From a checkpoint of a small image FSQ autoencoder: 9300 steps.
Rows from block 1 of the decoder, named by matrix and row number. Rows with one number belong to one channel. Each number is 128 + 32 x the weight over its row's rms, rounded and kept within 0 to 255. All counts start at 0. Numbers have three digits each. After the name is the row's rms in percent of the matrix's.
# convs0: first 3x3 conv (decoder.mid.1.convs.0.weight, 192x192x3x3), inputs 154-164, a 3x3 kernel for each
# convs1: second 3x3 conv (decoder.mid.1.convs.1.weight, 192x192x3x3, transposed), outputs 154-164, a 3x3 kernel for each
convs0.59 141:098124158132065130144111154127134126109169110139142154145131113091161208151134061134125143152153120116110162116178199131118090124112109160177073181177098108117141161135158141118059125117111148125170099124143127132076145125098131111127124122183125174135147048111139142134072124156132062122170135078
convs1.59 112:167138123132167147124151131139125128172118146151082117181172145122157098100174107120137078128078112103128104126100162150193146124138168186160134118196100150124107131149131185224119091086123173087099119191098142195143066111132069117111085126128154134112114115151116154139075086121131148182147142109
convs0.60 095:175195162128131158144138103249157147161128117104101144132156096124089118119105158150119137165082144087078117116123132097109154096085094133091116090086135112200168140153214137120183086127126099168106109140067114209136121173140135137134176138125142137160195143153127141153153155194081157207130116154
convs1.60 087:130121150115140152150106152124189154136160114102109077101108143134146130148119166133212151108150080123073108145172158152091127144136143105057147081138056092084124137115118113175135120082115182131145187102130150105104113107071102130180197070100147169222133211142070194154134069097114138106056118113
convs0.61 117:110122159159152113103126108133101124182123116126101146150070146143100105109129136154141103088139145103162152096094157086137130134141113130113149082164089113172106108168168099127152088115121114057168123180060155143081116137145116091125148168126106154112105140150094104069107126134143160109137110066
convs1.61 141:156115133118083083141087129108209127095188123123108115122101173031138109154121078117151218079128088144114136102190156107137139095064139133166179053103077143060110156163147097112139128123156130122149129148149126102119154136088166107154100147118144122183097189101173083128134136154145146132083156116
convs0.62 076:205180215103073123101098182100086175104124147132155171094151125092142174093103188123087159192095132083091123137172134090138174115110119149138072102090126128110087162113141108202140087116118182139136171144105144151066210141114140160141120120150118116150126076119147075080171122139124136083112152137
convs1.62 068:151148114122111084115082105098124098074063128055122142091185140101162114070142128111133244100110066075146174133184115114149153109122138158181150123098168122052108143162204096113172150151104153089129062115093085114095099165110085125131100099091135144125068124200141107128151150151144158136106130176
convs0.63 104:125083092114145167163091149122112141148105108152086094105147133106128078157136067124146160069081146152098137195094143085133102151142080112155095122159111164122135115107115145132141129087087120111106088097124083151132106074116162098153117115169115108144096137110081117118167101087119057138135116122
convs1.63 087:099127128175132120189197122145170082159128088150184068131157129092111155135179154077151123126136207100117128124111107112079105123109130160153140100174112095084141134094104134149090163147136130022170079157195084132140138167174124096121080122115188153144238141133120129124110102138119117130088100128
convs0.64 098:113116105129125130130164125121137165192079166151049118110153141140144112114195118143211112148163175122135095075158131180114129095142114103156141122119120135149105093120143111116125079109159129142151119160068120100122140151121165062223090157125135136175174211147110088095134136071154164114114157115
convs1.64 110:080126189130118160141090126152166103096156105093076110150146129102148140132187138135099112119181122157114089113140125101129134106122161174132135047096114139140093136189143129090098099123168117068168174105121110084150122157161106102103160116119110163211106100128081180152126055156077151146137119156
convs0.65 073:136161120091096141132097134091144138164065117104188136136162124151092152159156168072137161107109168142156145103105127099078167131165113136090076080128101110155125104125139084152127160135120105113145115139090149069112112147084120170095133120133107103122167165144100185155153164173168177166190159185
convs1.65 079:104085160107097098142099112149114138107105124139058155143096131095102137093115090104122146145099059099077149122085153153129103097122142082150172104143143119137136167140155068083147110103079096126117153070085131095123161143080173103132162148193156139138145134143109144184137147069123114172082153170
convs0.66 073:162145130129178130105121138122164133140164069102155122149092124067099151132141111097145143122086136120105118106094086127062065121149121094099063086142141123125142147133175134089140171138099148185185112093113128112121140147128153106131107126087102040105123128192059126124106114083156107177142114159
convs1.66 072:133081154086085131122135124200172160132127161137041119108132121139185128093128093124145111109118098096109167145093131128113105153162170223130118094110136107164166130089094130119059151126126151138107182143130139153109174156136103162079115092134130131147147165113125149131116129152115173143100126122
convs0.67 143:143124163163086153134140151168154085118136145103101101120093091129062163125135126090195108055082154138127127142153108102103124135128185062157122084137110172121136202127113146170056118154166101094143111130102158121119153137148120082124122133143164185151157126134090110130131113134082138132139107138
convs1.67 136:146113096106086121106168133125148140094091173148145124163128137119169153107158120088156142143107136136116117108136152130106104138122137138109134150102118072129108127121139154139137166080141108105112114215099207188109082129106155104147125119093140135139138145121111109147118145140075109142104119089
convs0.68 120:054080128144157113133229218128100107115136139138118082182087145162101152120110114070121058151091101145123113099110147139193065108085146162190126173114138068167112177169143148154162215117109118151143167152193143181192136156153154152163095105078123105114178114137052152090188136146134133099155082095
convs1.68 109:131101051153139100141106095147154063159109145119094088145088080090128109111115135147145106153097129156164111137152135105124134117097101123091089096151121069132127144141119169096179108108107169115142118116106133125123135118111075103133045084095149162113128204111127157123072134174131116114133163144
convs0.69 098:127138109178160131122131160138148107157059161126093107125151163131089153153174108143148141196141178137139150145115108108156124179195149134121093136092104126129115106117131134117097101151174119130182152137099170157140094126088156159112132143150086125115136123116109111140155132102089104148105156113
convs1.69 098:100079127113056120134117117188227123109174144106144155115035125109173118083142170088077132049079079143113074085132117105066183150149124164120126111139099170125089134143140126128065160139114178095140160145120148160126085136177150129089153114136155167141168137167154221160153146178159145153121167118
convs0.70 107:092109109140092118226149122142129158192122153120077125218103067146149104120129132124105137141141177161139037091111157188120129145183104149122123139138123167158118186194157176179130151132135106164111141182123119124162163128108097176134125165114160132106134117151108087104089147151114153115114145113
convs1.70 099:139138088107156148146149155144167139130132141111134086099134084154166097166171115164128129132177094151170147166161109148143090135109118151146117099130107133159147134147171151140106124134109080202129107134118144135138125125064131080136152120123111131082059142133176107108113169163134100140163152110
convs0.71 111:078131102161100146147163123139170141135067061137152186104107086120233192115091073123160107100065111109149113165117156153157086101102134111062073142073183141127096125153166133132151129028157107124113157129154139147105126125144163104115139111123152136127112149152120134114082044137104124159152164197
convs1.71 095:170072098136118175153156147105102150172148176119093109195132121114116086136130156086135146118182129130100090137137081176088117102155119162188136201101105114133120159179125134098080105116155167133159097153110136110113163149184100152078162127109120112171105110139151087098102069120153191137135185106
convs0.72 109:143179121041085120167168087136118180080119095114125144133127119121119087102131160136099152077185158120108137107162185151113107136100155122132117118066177110158129122117133152152173128128189168161089138102130136098103127135117175136162130136136082122150060180169164105132167163147191125116157201158
convs1.72 117:161150161110146120089083086096129121120118119177153112136080120132067112116132131137141067148122181111090127178214109134129162163154136118119111067062064150129170135110203177141097122103136135063090147119076144197129106118137162138109147166192126172123080075161121163169155108126169179102120123102
convs0.73 076:149151194135103083160101146165114147201164121156076149150124104163138116091130129165158138150157214098124139163102064148081154160080087094186147085158087154190201047072160150116173133101075192154125153135098071106156172140142136136130141143105128093124204162192151085141195181163170168147125130158
convs1.73 068:129222128182136145062072125158131167098108062091116101146120078184208106140099087128124099095071115142120215179171130160148137112088160094135094106060147143153154143166093100119074165131128101168095123074158135101209093137143111092068124129069167128194138104104078129094104140172089110140101098074
convs0.74 095:156167156134085053157152111126126173182125093138125171148165182112177034111112117142097141083133131094108163131120164136093155134123150171030144126159114119095136121132114150138135124134108105125183122144105143097079075142144127155110102132143124117121127161226094138056093072099127122060107165177
convs1.74 068:165196153125144102115125062095119114117099118143113112120135125160098107131136117100171130120084085157097163113096069114165146139160120145139169147117100091059084175136017117031081144139083191187108113145142121158162116149146138103135090116099155198133126117135152111078001155157124121120145065117
convs0.75 132:125096156124124123094127168140134134152074137153104124135185104139075088111125125122213109104072142105132127124135137158114056108133129116189169114133146120083139140102092123214170113131153143113124121154079135155131121105141155114129122143161148126099120169136122113103146110140121124114099139137
convs1.75 076:128097163141040109092106110073078094136138100172092105163109108076100086123104128093140152114141138151148146124158166064064102085072173128145125142069121152068140117104095103119083122091114197083117113141126101147156104096148159114115172130095173127131123097140158093139089074101132068173151108100
convs0.76 099:148093073095161114152127214147160096101085113151069107110106116137173082144074105136152113120158061150162108227123202128114097117134077119166134100135102088077152123097090118142152172144092160104133120131074154139156135106155121131170120101100142109172151128139127093155171131158145103130141116122
convs1.76 097:160120101120111070120163122155125092137142118144135128167129059167040062129132134154165065141114142129110118163150170119088110090148088193165150106107133105124124149108123137115158098149128090072107141112169177119130139146154058140137122105114094114128104178127127177111140169106135138121140107142
convs0.77 121:101152173126084200079089201121125160148117145125155132153217130147175087138082146120138094142060139129089128073130096103146106151066100107113089125129127109109124212152121134165104114154159164130111151139100131158135160125127127180118127119141118149185130076119096102155106096111165118073100127171
convs1.77 109:151118138090075088114060103090134115139102115112168078134153132114127130113110151189158126170179143162157090099207162118109071154107107123122137105148181142114102087082166180120097160084097099164123143076130126134133161127122076179154155144167127096170106127099184144067138112027190125105171113131
convs0.78 095:122099167111083150158101144173150164134086082133113170133184102174139031089132117162080154073187139146124173108147084132092130108113076149136149118046084162136145071102098190228218077139101122120090102074163190175114114094101199156167107154158124135098121178163134083072105143103088103079196120153
convs1.78 047:124129133115069150089141161167140084135148121135151127122144110154115135128141135145124083141053119057153164140068153103080107155123074066137122155078060101099136147081070067125062156120073155073112090095080140119177122150156199139139169157153127080097083046131130104142170164134163108060146178115
convs0.79 106:130127110148096092145222144105140138091091128092138103118114125143081174137170168125121097100149094085142105119146148101134109127130162133149081148096147110136164060127116083130111134105135121162115160108096123118108139133091114073080106112103143122156042113093117123123112130113127194137089126121
convs1.79 107:107128084143142104163103115102070123154159141081105110089165151193171105164146090136152129152136121144136108152129133111167133132137142144137141142150117069076093138092063125158113089121131127132096114167062155098153215095108187151136112178175083115128192137152135163120075155117104130130119123136
convs0.80 110:148121056137166190077100136067102142145112090069089132211197120153102083123121149158130117133168143132108152106126144116126117158110163090146194147166127151171123131119106160167145087150150162043120153140143120155156148140123134151084142131165127152114153138169101093126198124145121065127121121190
convs1.80 106:082147132076149140119191152090122132109073125193114152094106137122112156143116115133150185097124158113167155125153160161184053140140149093116129165135139118187165101147164090150163156124151084145137109117123152109118149151157163166115137160086173193177145175134122155154162104113177145126112140151
convs0.81 109:122046082187092236193116186140077173162068118126104139099144130165118086122095116120138109073140182112108091146104156116067101099123134101125102118163124103094120095203146157179167075135054173096140140155110126148114119123146114159139172161132115104101172113198166202112078132113145123126140127158
convs1.81 084:137123163110110076154111106137128109173192113131138155166085084141056085112142136142138126105102134102189146141094124085076165089114084145127125114127153084114097164076103130105089134135107124119087090173111119114127094088155100150097122135136133121117080139072087103067181108180112189083182094126
convs0.82 074:129151152112188179095164149174168127135099109124126145133154104173106127141114202061092157115098138128136133130192184153161122146157155073073150086119105124127095150150136186195195148071097132137132103121147120132100097125103160133114117124123132130136102072171101142098185161176144174172128135173
convs1.82 070:128159183120068149122055089095081126144099056114060097112128175138130115148100111154078133127125184090121145146034102085121161111131194145102149129112097110144103120130153076108087039071120135185098096107134131096136131084117197130111116092139112101141102123162102098113109110088106076096106108157
convs0.83 094:108102149033054151091130115140179126128114093152197127097092110149159155160083122154127141142125119110120067151112083131126129081078029080144092113090131088101153112101114154150159134123112154159159187091175148156132165144110121086125161140168155098121102157107169135117076118131139125132103144116
convs1.83 108:164145099088150106065108098165164140150099160103140127201153092091114089084125078156098081133204128115156187181140090101108127099109074073138152157137089172154150161157160124106140118146140110143123115106132046115160134134128159139128160103132179084169119088224153133089137093107103155138088169116
convs0.84 080:187080168159119107139126089097101120064151145088147059028161171072085110087114090152084103182038152200136135130141101129089103165145130142122121123122165093128099180133136153130126093105144140131127129119068081138101113120142153160182088145094160120171119123163067127125105107087121120057131155151
convs1.84 077:211135161139124110176079082184110162124128176132186178139133109149137149129129184082063133058154082134188161138121098142106104123112126154082144111110108140117112148134080079151101075066156143100127093118132133163110114106151091070098116130184154162156140126116090148155111019094170157108118128107
convs0.85 138:187122160061016134112140144104171171127093088119100136148162158156176020102123131139123143129000125127120106145132123122064114089158097123120096116113164064129127078107147115136143127097164157138101141071105140154125127100115174101109145137166111109135115094143161128132117106131138078093146112134
convs1.85 114:130125158106136129126094134131156171128102110098162187130125157128061174112062131148137100164131128129123106121141095117160122139154128150122124079159152133134113185197120102099119159157133087208170113092115140100103121109098119125102155140124094114133142183140134217107095158130131173149189179133
convs0.86 086:155134148118060118086150133193155167117184115128096158124180137127204103123098158135107132107170205142110122166068121181128092160151137163127133174195074099105130127161176201150140121102055097128106080136137112137113152089106177168152130169104112107082174133167116113063079087092140060082131132122
convs1.86 070:158138176139172096189113160092099130076082078101119120174110150127160132111164159123120156057096190112143143157065116102168155115168107199122171175101131133093097173107136108095072105144114149198144099146158136113143126108170153148108149164190162134154150195127167183180164123113125138117135150152
convs0.87 082:146128141114143144123167130133115106155064106114140114129136184151170178112141198143091133125044086180110148108057089168183145123097149116171170146071168149122134146098100105116115117115167144141123148089103137128194140147117121097104131108074101134100162150167107119106110099090092065078097065092
convs1.87 085:163121113129112116103092119158133186122109146142079120068086099069073102100128158162170119163142116116141109091148115122100108174118101156112100147140146137120144140103116123124176191211199143147146172149113097147106108165125095173140092117124081085118116111126161096132169162179155114123122150136
convs0.88 107:083143159135097129092110152160139134097094116115100127103127121128162117127101110161140120116078140181174125124148198129082075121096181147125123143099192090129085115133121114125190135160112119143138110072150108148134122116098194099153136113161108173129145105094100114140090131140148124097130126120
convs1.88 094:153122124138059121122165101092131109164136183155064132160145124134168107117137113112147105114171181153128156141129144146074156141085103151138101158085082122084129141103081115140137154099151115052139170149145117124101124161164103133043123142212168121143144112169132094215093127090123086127126210105
convs0.89 077:124090129037061084105130111107101168082146124077115118130175102080136100064129105178108112128060101125131165203196106177178177156135121095073177095125126147112141106190189105136107124137095139111144118095087235139152096142125049132091110098098104114100132170150102136097150163140132118099176099138
convs1.89 061:114083137138132109140085122127152120129140188118118176213169198130076210124104181182175118170163138140116141159126093109147108127106129109117139162113108110147157110053149104108128106088091104099085087117142082120114160112133183139127208131161211143197152100107177122069075063079085155126135134129
convs0.90 110:068105169128166166128124206115121142143109121116127141146107079166163127108169117121114146139151089080112106116193138158174143133169182156078181141236103194205145112098109119123096132173133116117143105114141132111124126068083137088058145085164115168164075086051152125162107072140156091163162123093
convs1.90 111:148128153143132129085140141134098120129136144177149150163115098172115114089181172057124157114074111131090135170086098125128181096177165115112156133150126090151125119131166090167118100144170161137203075171126124155100101153185154131125170111107143148111115096131144195150131140079086096181179159165
convs0.91 095:112063075081053164123126102159166130196052083126132145126155078163163092107119119086139116058109132160140117106142143111097122117158110115075113147094146127161149150122107146133118109137112091106139122096177161130125090133134190131160113117133125102109159122165107135109044088154097118094134116081
convs1.91 106:103124123138150117113155125086104164145148104083097093121142094110090084131110140146077113136119139172182119138093093137146151081126146094157088147159115151131123139130152132144101115173087129161137074110139100105148125136153051129080113121173140113132125146109158092093151120104130162150142060142
convs0.92 084:064116126098117139155175143140103122109169137134132143141125058114119131161127141161158119136100137153100162118156112098138112184079072074102130100126134105158144102124145122109135131130128138143074224180106111169121184173126122160129070098158122135168131138178146086167136153087111122129123083129
convs1.92 106:128158158167086174130141167120118126128040188187123107098136186135123132090118155181141127140110130151103090105101143137070167152113131065175101109078065144092110135131153134094118182154094127082171099102089152118151095168155137164088090138040051136114100135148123117159176131146145100133144122097
convs0.93 102:113035161170130137171120164140130179189169170196158144124133076092134101095132172106144153136072175134152107227152167094132115128172176097109118137115132166126156128136156113116105146127182134122101123132122150158115114161157089128161135152098129128136147147178114131122150090125118173081157150109
convs1.93 102:090151138128087125119101128093061082078046064098108088139165139133121168161151165117058175128137084086091108080176146135125155072092121163144118120115154145129152141130117080078080110141061144160147115211168147151140169134071108135124089090139127140159141146144134089083166122139151179109149116133
convs0.94 093:106098111118182103102137136185112112128147128110137107128105149157142138084136147180158127123103178120155089126148187129155143089195104105146234129123167121180097158116055175210136130098042171139161126140107119137137168125151146104132066124146151118183161151167163181153093076099107066100153142154
convs1.94 097:147130110138099074107092144117098089117092126108121169102094124160182169127121152161099107149111059179100153096105166162153166142155130204129142129130113120127100065143103079144160121125165114159174131105091122142132178102151135127138123096110114066089069093146095153124114153141128157160135169140
convs0.95 110:154116045145187066136103088137094119162097155133077128145112138059126153155139112075059101127142105112105203151139150123142129126175114156122164128172090103169022114141115125115128180130110191163125164144154108150151112148144149135121101097171153184160191145137118069143155136065180216102148168173
convs1.95 098:151191174229173146194197151146196184119156117121129100127099095153151105118149130115150110123191170184170122159153161112108148178129102158142166122156116050147134177132142129127111140111134100103159106102144076091133193131089140134150115096099145138110142113047120145183150160136143096140079117119
convs0.96 069:172187192122126151089165255162144142061079147203165157124111065143104087137176165139101115145057087153141169119079131146111101163098079083142096065141080146144142166160170192127129115140189116128170130085115118107179218142151149102139132134142124106113186119170128093082150142145125160106127142085
convs1.96 070:127127124127140093117125110101116044126189121087172183127140130093114150131137117097110168127129135111114176156164168179112103137151131106110157144180165117169117118135117123102162103093154103152094144133185168117116118098153052090113083099083203128128148140101132145105160098089139116158099150174
convs0.97 121:132096167123179121176181106107122140124113080102119222073094193099087176126077082100126121165095132077131214123140141145113157164137088117182090116108121122153112122171193122160100127176152116110131085125120160144099117141091175161108094113140144141109124087123118179146119107041095121096125072108
convs1.97 110:137082100092157147087137118145178150146119143120131128183087081146138144135151163070132106120116169121195168094079080140159101171158128183141100153116132140136151208139087157152166111124164105126087116157174133110120095116172123112117100101110160132146145153122150135132185155151158074135156082081
convs0.98 118:045152131153204130085138175110160149134152117174133083154190136155146186142117017110142113108128178131114134093164101102181118110108174086072115099201086135141086180161130120125101153134105144094115152158125129151136142131111116072151102141115157144165096107120173169142129158119198104139055105164
convs1.98 116:112119175080050059128119132160118121111114111113105107152092098106120081094126109115114178046157143096101180133111150100150154136158202150138143140074143198152104122088113122086116143160166090094103167091105102116099166154209087173229109157107104084134111101092110165135136088121104100072177128168
convs0.99 080:121189119091139087133123118102094124147132182107096142141053146094156106132078148127063124151159061118169142104141084091160127097125128134142179140139153097157121124127121099196108138173154091105144096082126175134111186072128130144083095098159113144153143129096113109115122189147123159174136108179
convs1.99 099:121143094066121076123093126154185106133118146141148147132118152120192127123120116114118120088103116130172118139123096137106137157163128154128120156193154138125159179134077117143130105089111136119157076110153118174138176159120175111126199150076087070109083147089118135120126075113152096129126154132
convs0.100 095:094107103089076108156128070107163123075130145154095151094156082155190140123071128168142128124142144132134139138129074124145152055119158084123117178138133122118154106114179105145170108120169146129135154140095098108095167106107094089089109165145115164154145111144130146184144204131191098146114135132
convs1.100 100:123156159123126155105143225126170114099205177078109177190201118118102106088123128108108139101120158119144070133115154153128138103129094110101127120094173143203151144171151127098106067208135109125117146133103141111121154110119100141156169122183087111203131155168145161129178135185097183122116039166
convs0.101 077:128137214161140219234189227169154223051170197092128103156153123152092187150149171142105074129123061146097121151102154114106118159180108137164116157142098115178068187209173143163109167104086172124124147092124172134188118157127100118090138122091138134091125149132106095067077148125156124151090103124
convs1.101 074:050003101073123057111061152180159152102095117068100111088110108060139122088131119106071167124131145130170133102087136132093153142141137096096098100159163175142118151107085106098098098052163137146121131153098154133092121181181092119113164058106166070121118133130161122124181169094107143159146144117
convs0.102 107:133160169077203074119117151128104060131142090169138103106101185150164112111180103145096126158165056073180130123129136126131109115129109172089154124122128123180180141122116123126161125147132131109148137186107108134135140104155121140159085122138126094152131132131164148117139163095113202143167115082
convs1.102 112:113111127080092126091129108159087140115112136163107168119054115170222154114148155226163142133067076108091062179123156150132113130125117117114077070129176139103119097149143150161161085135085115143157133082103069116124156080126091151170132123156112112124116170147107138166116109098164058132056113127
convs0.103 108:163127158106113082098095178162157138129113086093131188132128000147144114087129133133154147061169167157105127088077149105154105226145111140217145076112108106067137101155158143138140115126135144135135147109131106142128112164161160127120111095084142112129134133174122119108087111134109082086028064209
convs1.103 113:120059135113054171087133103091115141111157154164108120166143139086075096179114098145077083101149195186122120133102096151122172112172155061158150154120096088094157088162133097115120147125142095104121122177086154101113123123148138114128160126172140139116139169157087066169059171155131129186131146056
convs0.104 081:188089150123133090132119069128179097116088157107118150166187153137104061142131145158157126130093163083117184151116115160104123118140115133126104103142099140137119077112124133211197170140157173149112177081148160155103084122115132112103139148160120146130114142174099124173099112116139142128089106170
convs1.104 093:156128120177107136120140131162144120106145178096094090097086161152095128141101091148178142104090142088060116149075077164126113132117141173143098100087116145118127116127145085113158098148188172164148122096056161156087174125102133132075112070115160165159057118123105108136103111171056081160101079133
convs0.105 082:132120155162140163144148146089112133122127147097129128116164107099132155097115072084125072096126166079125076130192112114136124092123145153111121123134103102117133096114083139125077130182150095126138132156157113172155087056103077092090068031095164150161045071000168143148096104122138119119106106104
convs1.105 054:177122145212170223123122158129147162117131096144103075079145080141128069165136082155158072151100118131122129149144025126147146194102148150094135147168168141126172111124138161184095136219115120159142126140132125126156089180188117151205110125144128128145123113152143090074100106153144142130187122146
convs0.106 077:122117043127126112165145174088166100091187104158196117106114059089122136147059104152083092143155107083139183087155074141076067157087086145100198121094112131131147114132075087135112123077081076077101140125126129129165139141133120094224106105124101126135107174088097125088076102171114112155117062187
convs1.106 077:132148105129134149089079155141128125166063129132062239160145143108123162087095176072138140133081114133120161086093104187119140138149122124152096189183172140138095159097071132158161118195169153098110173156101143141133083073121076103118137087155117101113184113137223119165150107172086106118126121130
convs0.107 070:190174047136123119119061064176177146118158147111106144179165179156111169184105129117115114110166139094117221131123163155169152135176125093118148129184134162150163059138108202154160156176129162149107095135069086093150158190137113134145119081129151095115096101120077079092115130128131101166128122102
convs1.107 079:109144080156140127140174113114140056118116139113055085172164135150171160071102178064165112136120101136200122114122092111157138156176108166179120159135124204175124148093122183114101086078113083160133157144183127145100149143142170099120149091069105141160090128181165147154065057119119118092162129208
convs0.108 075:129134126158133179128153124123099087148153100127184163124117146140126168114158076147110103207162135183177123103165139069117114102132136182161193143125133076113068110082150107114086085097095146118066106112131097157157092145198131117120169108122160149140147157151180098116173191119161137087131108131
convs1.108 089:073114114084138136139165091173128125179130161130087167102118172141174136108085114086100124102093136184118096119147184139109154145099116071163120138162092129122065144153174179157119135098153104135170150134144147149100102135070153106133091151141148122101138108127124126101099111113138107170092151064
convs0.109 095:099100183190174175156115171159131122116139138103171172082180165146106062136157160127099105205161095087134135110122110096115120135112133115125156136189140165190164088107199062056148115125209107128135157106107162178072100089130118146162155096146104162172128197124160129101119167095089205068102195128
convs1.109 100:120122159154143129152181083100127148139117161105088146142122156182050100154140159138154133156057113110107095158151124152116112147160080093102111148082131139075132114105136144129132072059079157088137101138147124162164109143077119131111153134130135092133137106176129113056208192112170113129122086107
convs0.110 068:178171166122106072114104126151143116129100155123090070163138101052118117149225146142116123184082166114111108186130177148119119179148187145070164106143148133114172104075207127075135104093123168082103100109170140137130094131141097117147105102160148077106193136132110130110153130145212127095202143132
convs1.110 072:126158136155170140072130132143100137120125091159109089124112143147119184105139147139123175110145081144144139143116086120137118090188097130166166099134131084107123104160150119162140117138184128118123110103093075129163157146116071121094076104140154171104179174127191124074120136151148134125121133109
convs0.111 096:132168076167106169181111093114125128113154150107087180128139141124127078172128097161119084164108161174116055073130158104126185117159150152164164141143124093176113050074078150119083185156195120120053160135106102121156135127152165183115147159150099072108147125162126098169193170152218160148049099156
convs1.111 098:090077113140126144124170128186147172162135163159143142124093128202157126197118115222118080067121062132164112203168134188124111157122106110104062080089131159171157161179152154152108135138125141208173167163107171135144152133140107083047118131138149138172074120186116102109127109175063123135128125117
convs0.112 076:080132219125107156078059135164164089116125055105119122114186211145099094180159103172026160088103181148093125153192209134135161130088118092131122102116133124128080153118174106166143085107106153132133137099139181081114177117142136107067150127106131129070127144173152105117177094197111078134120119140
convs1.112 062:149138081152099153167135119107115118127101149084118068106175087113175163132099078183095106058108140129227124165086133100156111079161153098096153149096114160162181108077143134095123149196101152153069176082143106163187141083112147112071158184055074067123101123142117127032091141175137100088182095114
convs0.113 096:069130168133102146101076109143107149164140141122116090117163171166183147142075090163130132075095178169103037122130142123126108095118137155208096179129106138131120117105103123133136128143088130102090135172120122113171133130126102145135108162125130121124132187128127098107127083139156144100162094119
convs1.113 111:107097089135162136080158131166164139130079082090077095187162130188122055114126111129107113193147149092108114186137138126143129115164109118132144152154120114177103171182164150111113119095104110154158146099145096097067118117116108132178092143188148161166104110120159108109129114116159152135146112153
convs0.114 096:077135142084111153122109129144108088144106104082136179065054166208144121120151129141098118100143168125148109124183097081166118120109122152098136114108122143141114065094127144087179150090133150153133135140118132117081115123116180155116121104134111153121082123163146074135172147186105132170086105092
convs1.114 111:119091123131067136115118096076125172088176135114113158124110069107142076090205147140118088095103135152123109135158124168140100140168101149137134149118152155145106102131172167123079148071155116118125107168077112130165135156129121132184112125099118135156194101115142129070117126175183097115112170100
convs0.115 105:090167042129170078118139178141170087116176147112083110127125108138143079159147105155120107149178150134130091113102128135094135116125146119099183109143100137171163133110122123119129116150131085152106098114092123151132157140126158140136114101117105166111116123115135120107123163147096175143139118108
convs1.115 129:091106131133080122160098151170129113161152146131090128027080156123133174195161119124145123088155138194174098072092194135087126118116109133121109170119130189117140097160117105112099143089114121152157115111154093206135191147141111144162086102166100152103128110128158141112164137131175151089172112096
convs0.116 094:119098105137202140082089123190171157144135167131090139155156151151104114101177115133139175166187135116047121074150162173125119132107156106158062147120138145128123110149138105120099136157174124129120159138154094157127098137119096134151129109125144104149116197151073126109132138165091122101106127085
convs1.116 102:082096178144148128127123121135094136067125136075089053048096136134052209163163191099127102120116171080111146093140162092138116117186149121167078160099117151099123068131149149148164149125155135115136134149164135130146138171146180173099123147112122172172114108123114115138146188120122093080162089140
convs0.117 076:121140147156149173153155175124149139164196170152134100129100134108076085174099175162120109124103196132179103132130094171174094171103100089123143094098153171151092131118127159110103110142099152170141136108167083140132125162147086122166108137115162119117154188190154139136184134145120114151176146134
convs1.117 064:072102106082089123132164117109170178124097102146135158079084147111154121099102089184103077158127102191122121120166122101086147090133166120151124122138177117064169170085131129131110116116155152156079128102103149144154123086190101102096099117140104099154086096100110147096111156136087170112168158125
convs0.118 114:081143136121003138135138126130170100094129111139104127125131139145196130126126106153115085139016109135099150143126119147149115119160105123121122128025155137181149106136120189165123103158103124130109101050149133184136124144178144105089125104130110090137096093083101172137081119169113100160119122113
convs1.118 108:146121132123132116115154130117082137120135159142126164117102142116076181106103141118182101218133081084177149115176115128085133157125137178090131128148127136164109166155154158085091074159082169095123118109113152127128154185138127183157099121137132131153150130141110125139148125119123192107152123212
convs0.119 119:056155176131110132067125077132112149135151148122139059101061120096097114198147094115164171110171092100093156125125152093134101132144052077112147119154110173159158155098047174088057152107170147097090095112101158141152104122134107131097133154153071113162113137148081076132141135163123098092122066111
convs1.119 124:134211123121149156107126137163133095090149132148187160097077127104111127136116126191097176146152124127140110178106074154103107112137110090175112112172133113157146169148151160121151129135147026166164105160143146145128161125138119132129072117137166172207105099188153116125153106121138113107092125081
convs0.120 103:083155150091190185123167153144094105160135151145104146115069168099113135116084125150060081194149078153165130101129134089111162074146149153116137180140149114126123130136107154165148092119188123082181139163151109135117075140130148146063139121146152149121139121178132108132101085086091074087120125098
convs1.120 101:094127137167100133094139124183099143081104114149153122138155114137157138130098141114135114165119101193093044158166171122148172103116109127141109176139113151082146113144109115126145099150132072149140154159113096111075154147132129095068103098131116102075085024122163129115122097149166132168135199135
convs0.121 105:114125114134107139123145141132186158146111080114165129124154132125149143134060076107155110156176130071159168096167168149088174138139142154142125141194114113117136212131100188143139089112120111160173118167131139079091171151167159155120100115131138138140153164220141083069130105150179081172142143149
convs1.121 110:109116127094155126054087160124133120164165131105133114110080116183139136128174126115069155150053121121095149122130152171185127119130136154125097110078153112152107122129157150122156151123093197170129125158143119085139156103073174125092136150106169161193091174177067123125119191106120152117161134135
convs0.122 094:084131109067103098096116122107102154074122122103114124116147132116135208121086115090105132112124065046114100092141132092096123102137138101111093134123099122127109133139140083108099111183145059080087107105160107099174139058089083066074122124106122139152049030039151193187145139200130143148154142094
convs1.122 118:114133160128110122077143146064099141143084122137129140134177162157130154217106105184183186177114095140106097097157138149136138146135156093159161146114147166050125092188064128132116159142078098125119146141109160106147172113079102111152140151128091176176127143139148157147093108204175084092116153136
convs0.123 103:137099128116101132169144079149100172117128186140126132184075123123157138131129128152135157142060216118141124138133088154136164125139131172123151131121132129148149127116132138085124110122111135055170127139145122118168146131126089125109124110183105153122138136114138102126145149074114113129066088124
convs1.123 112:161118110133160173047082164156122113138159111115158066112076131107118104164079103129113143129136103041084129113094114131169125094101130181068162180136122168112153165130145133116120110179142103137115090097117138161138088171152119128135155120073115136119161093124119084220081185130124150124156047126
convs0.124 095:128050143138099151112083112177157094120090044133103151140125066134192115092170115117151142107132115157182113128149154094104122153127095134128146131097141120084124144148131103138096089098090117174126149078140126125074126111152164118139153172143111202149071129153145134120155093129099084131123076199
convs1.124 099:082146119132095128130126109094167183156136143139107116155184125137137100154144097106124130120138123170099085148061124104118150078113129162163110142042089093141150137138117151110107124134122135127168148149146130093145102073132154089107095128124208111063130152131156069178114112111153067144194130125
convs0.125 106:158109088114133124148091091100126124107116151131149109141129113121147062136116166125137108130097168155115119099147147113091136117139170132124103124159142173108110088138103109139123113126125131135149062149135101105125120149082129084139128130117099125142088102131089096159140082104147082059122083142
convs1.125 119:179131103177155159134131157104154142139186143091190106170167149166087130100122108120150165083163131131088126153107206148143150137082142123125111106115109115058130132115143148112189092157185123134118151172096114098149121135110102144101123138125140172146153138158119123114125167114133206093135156061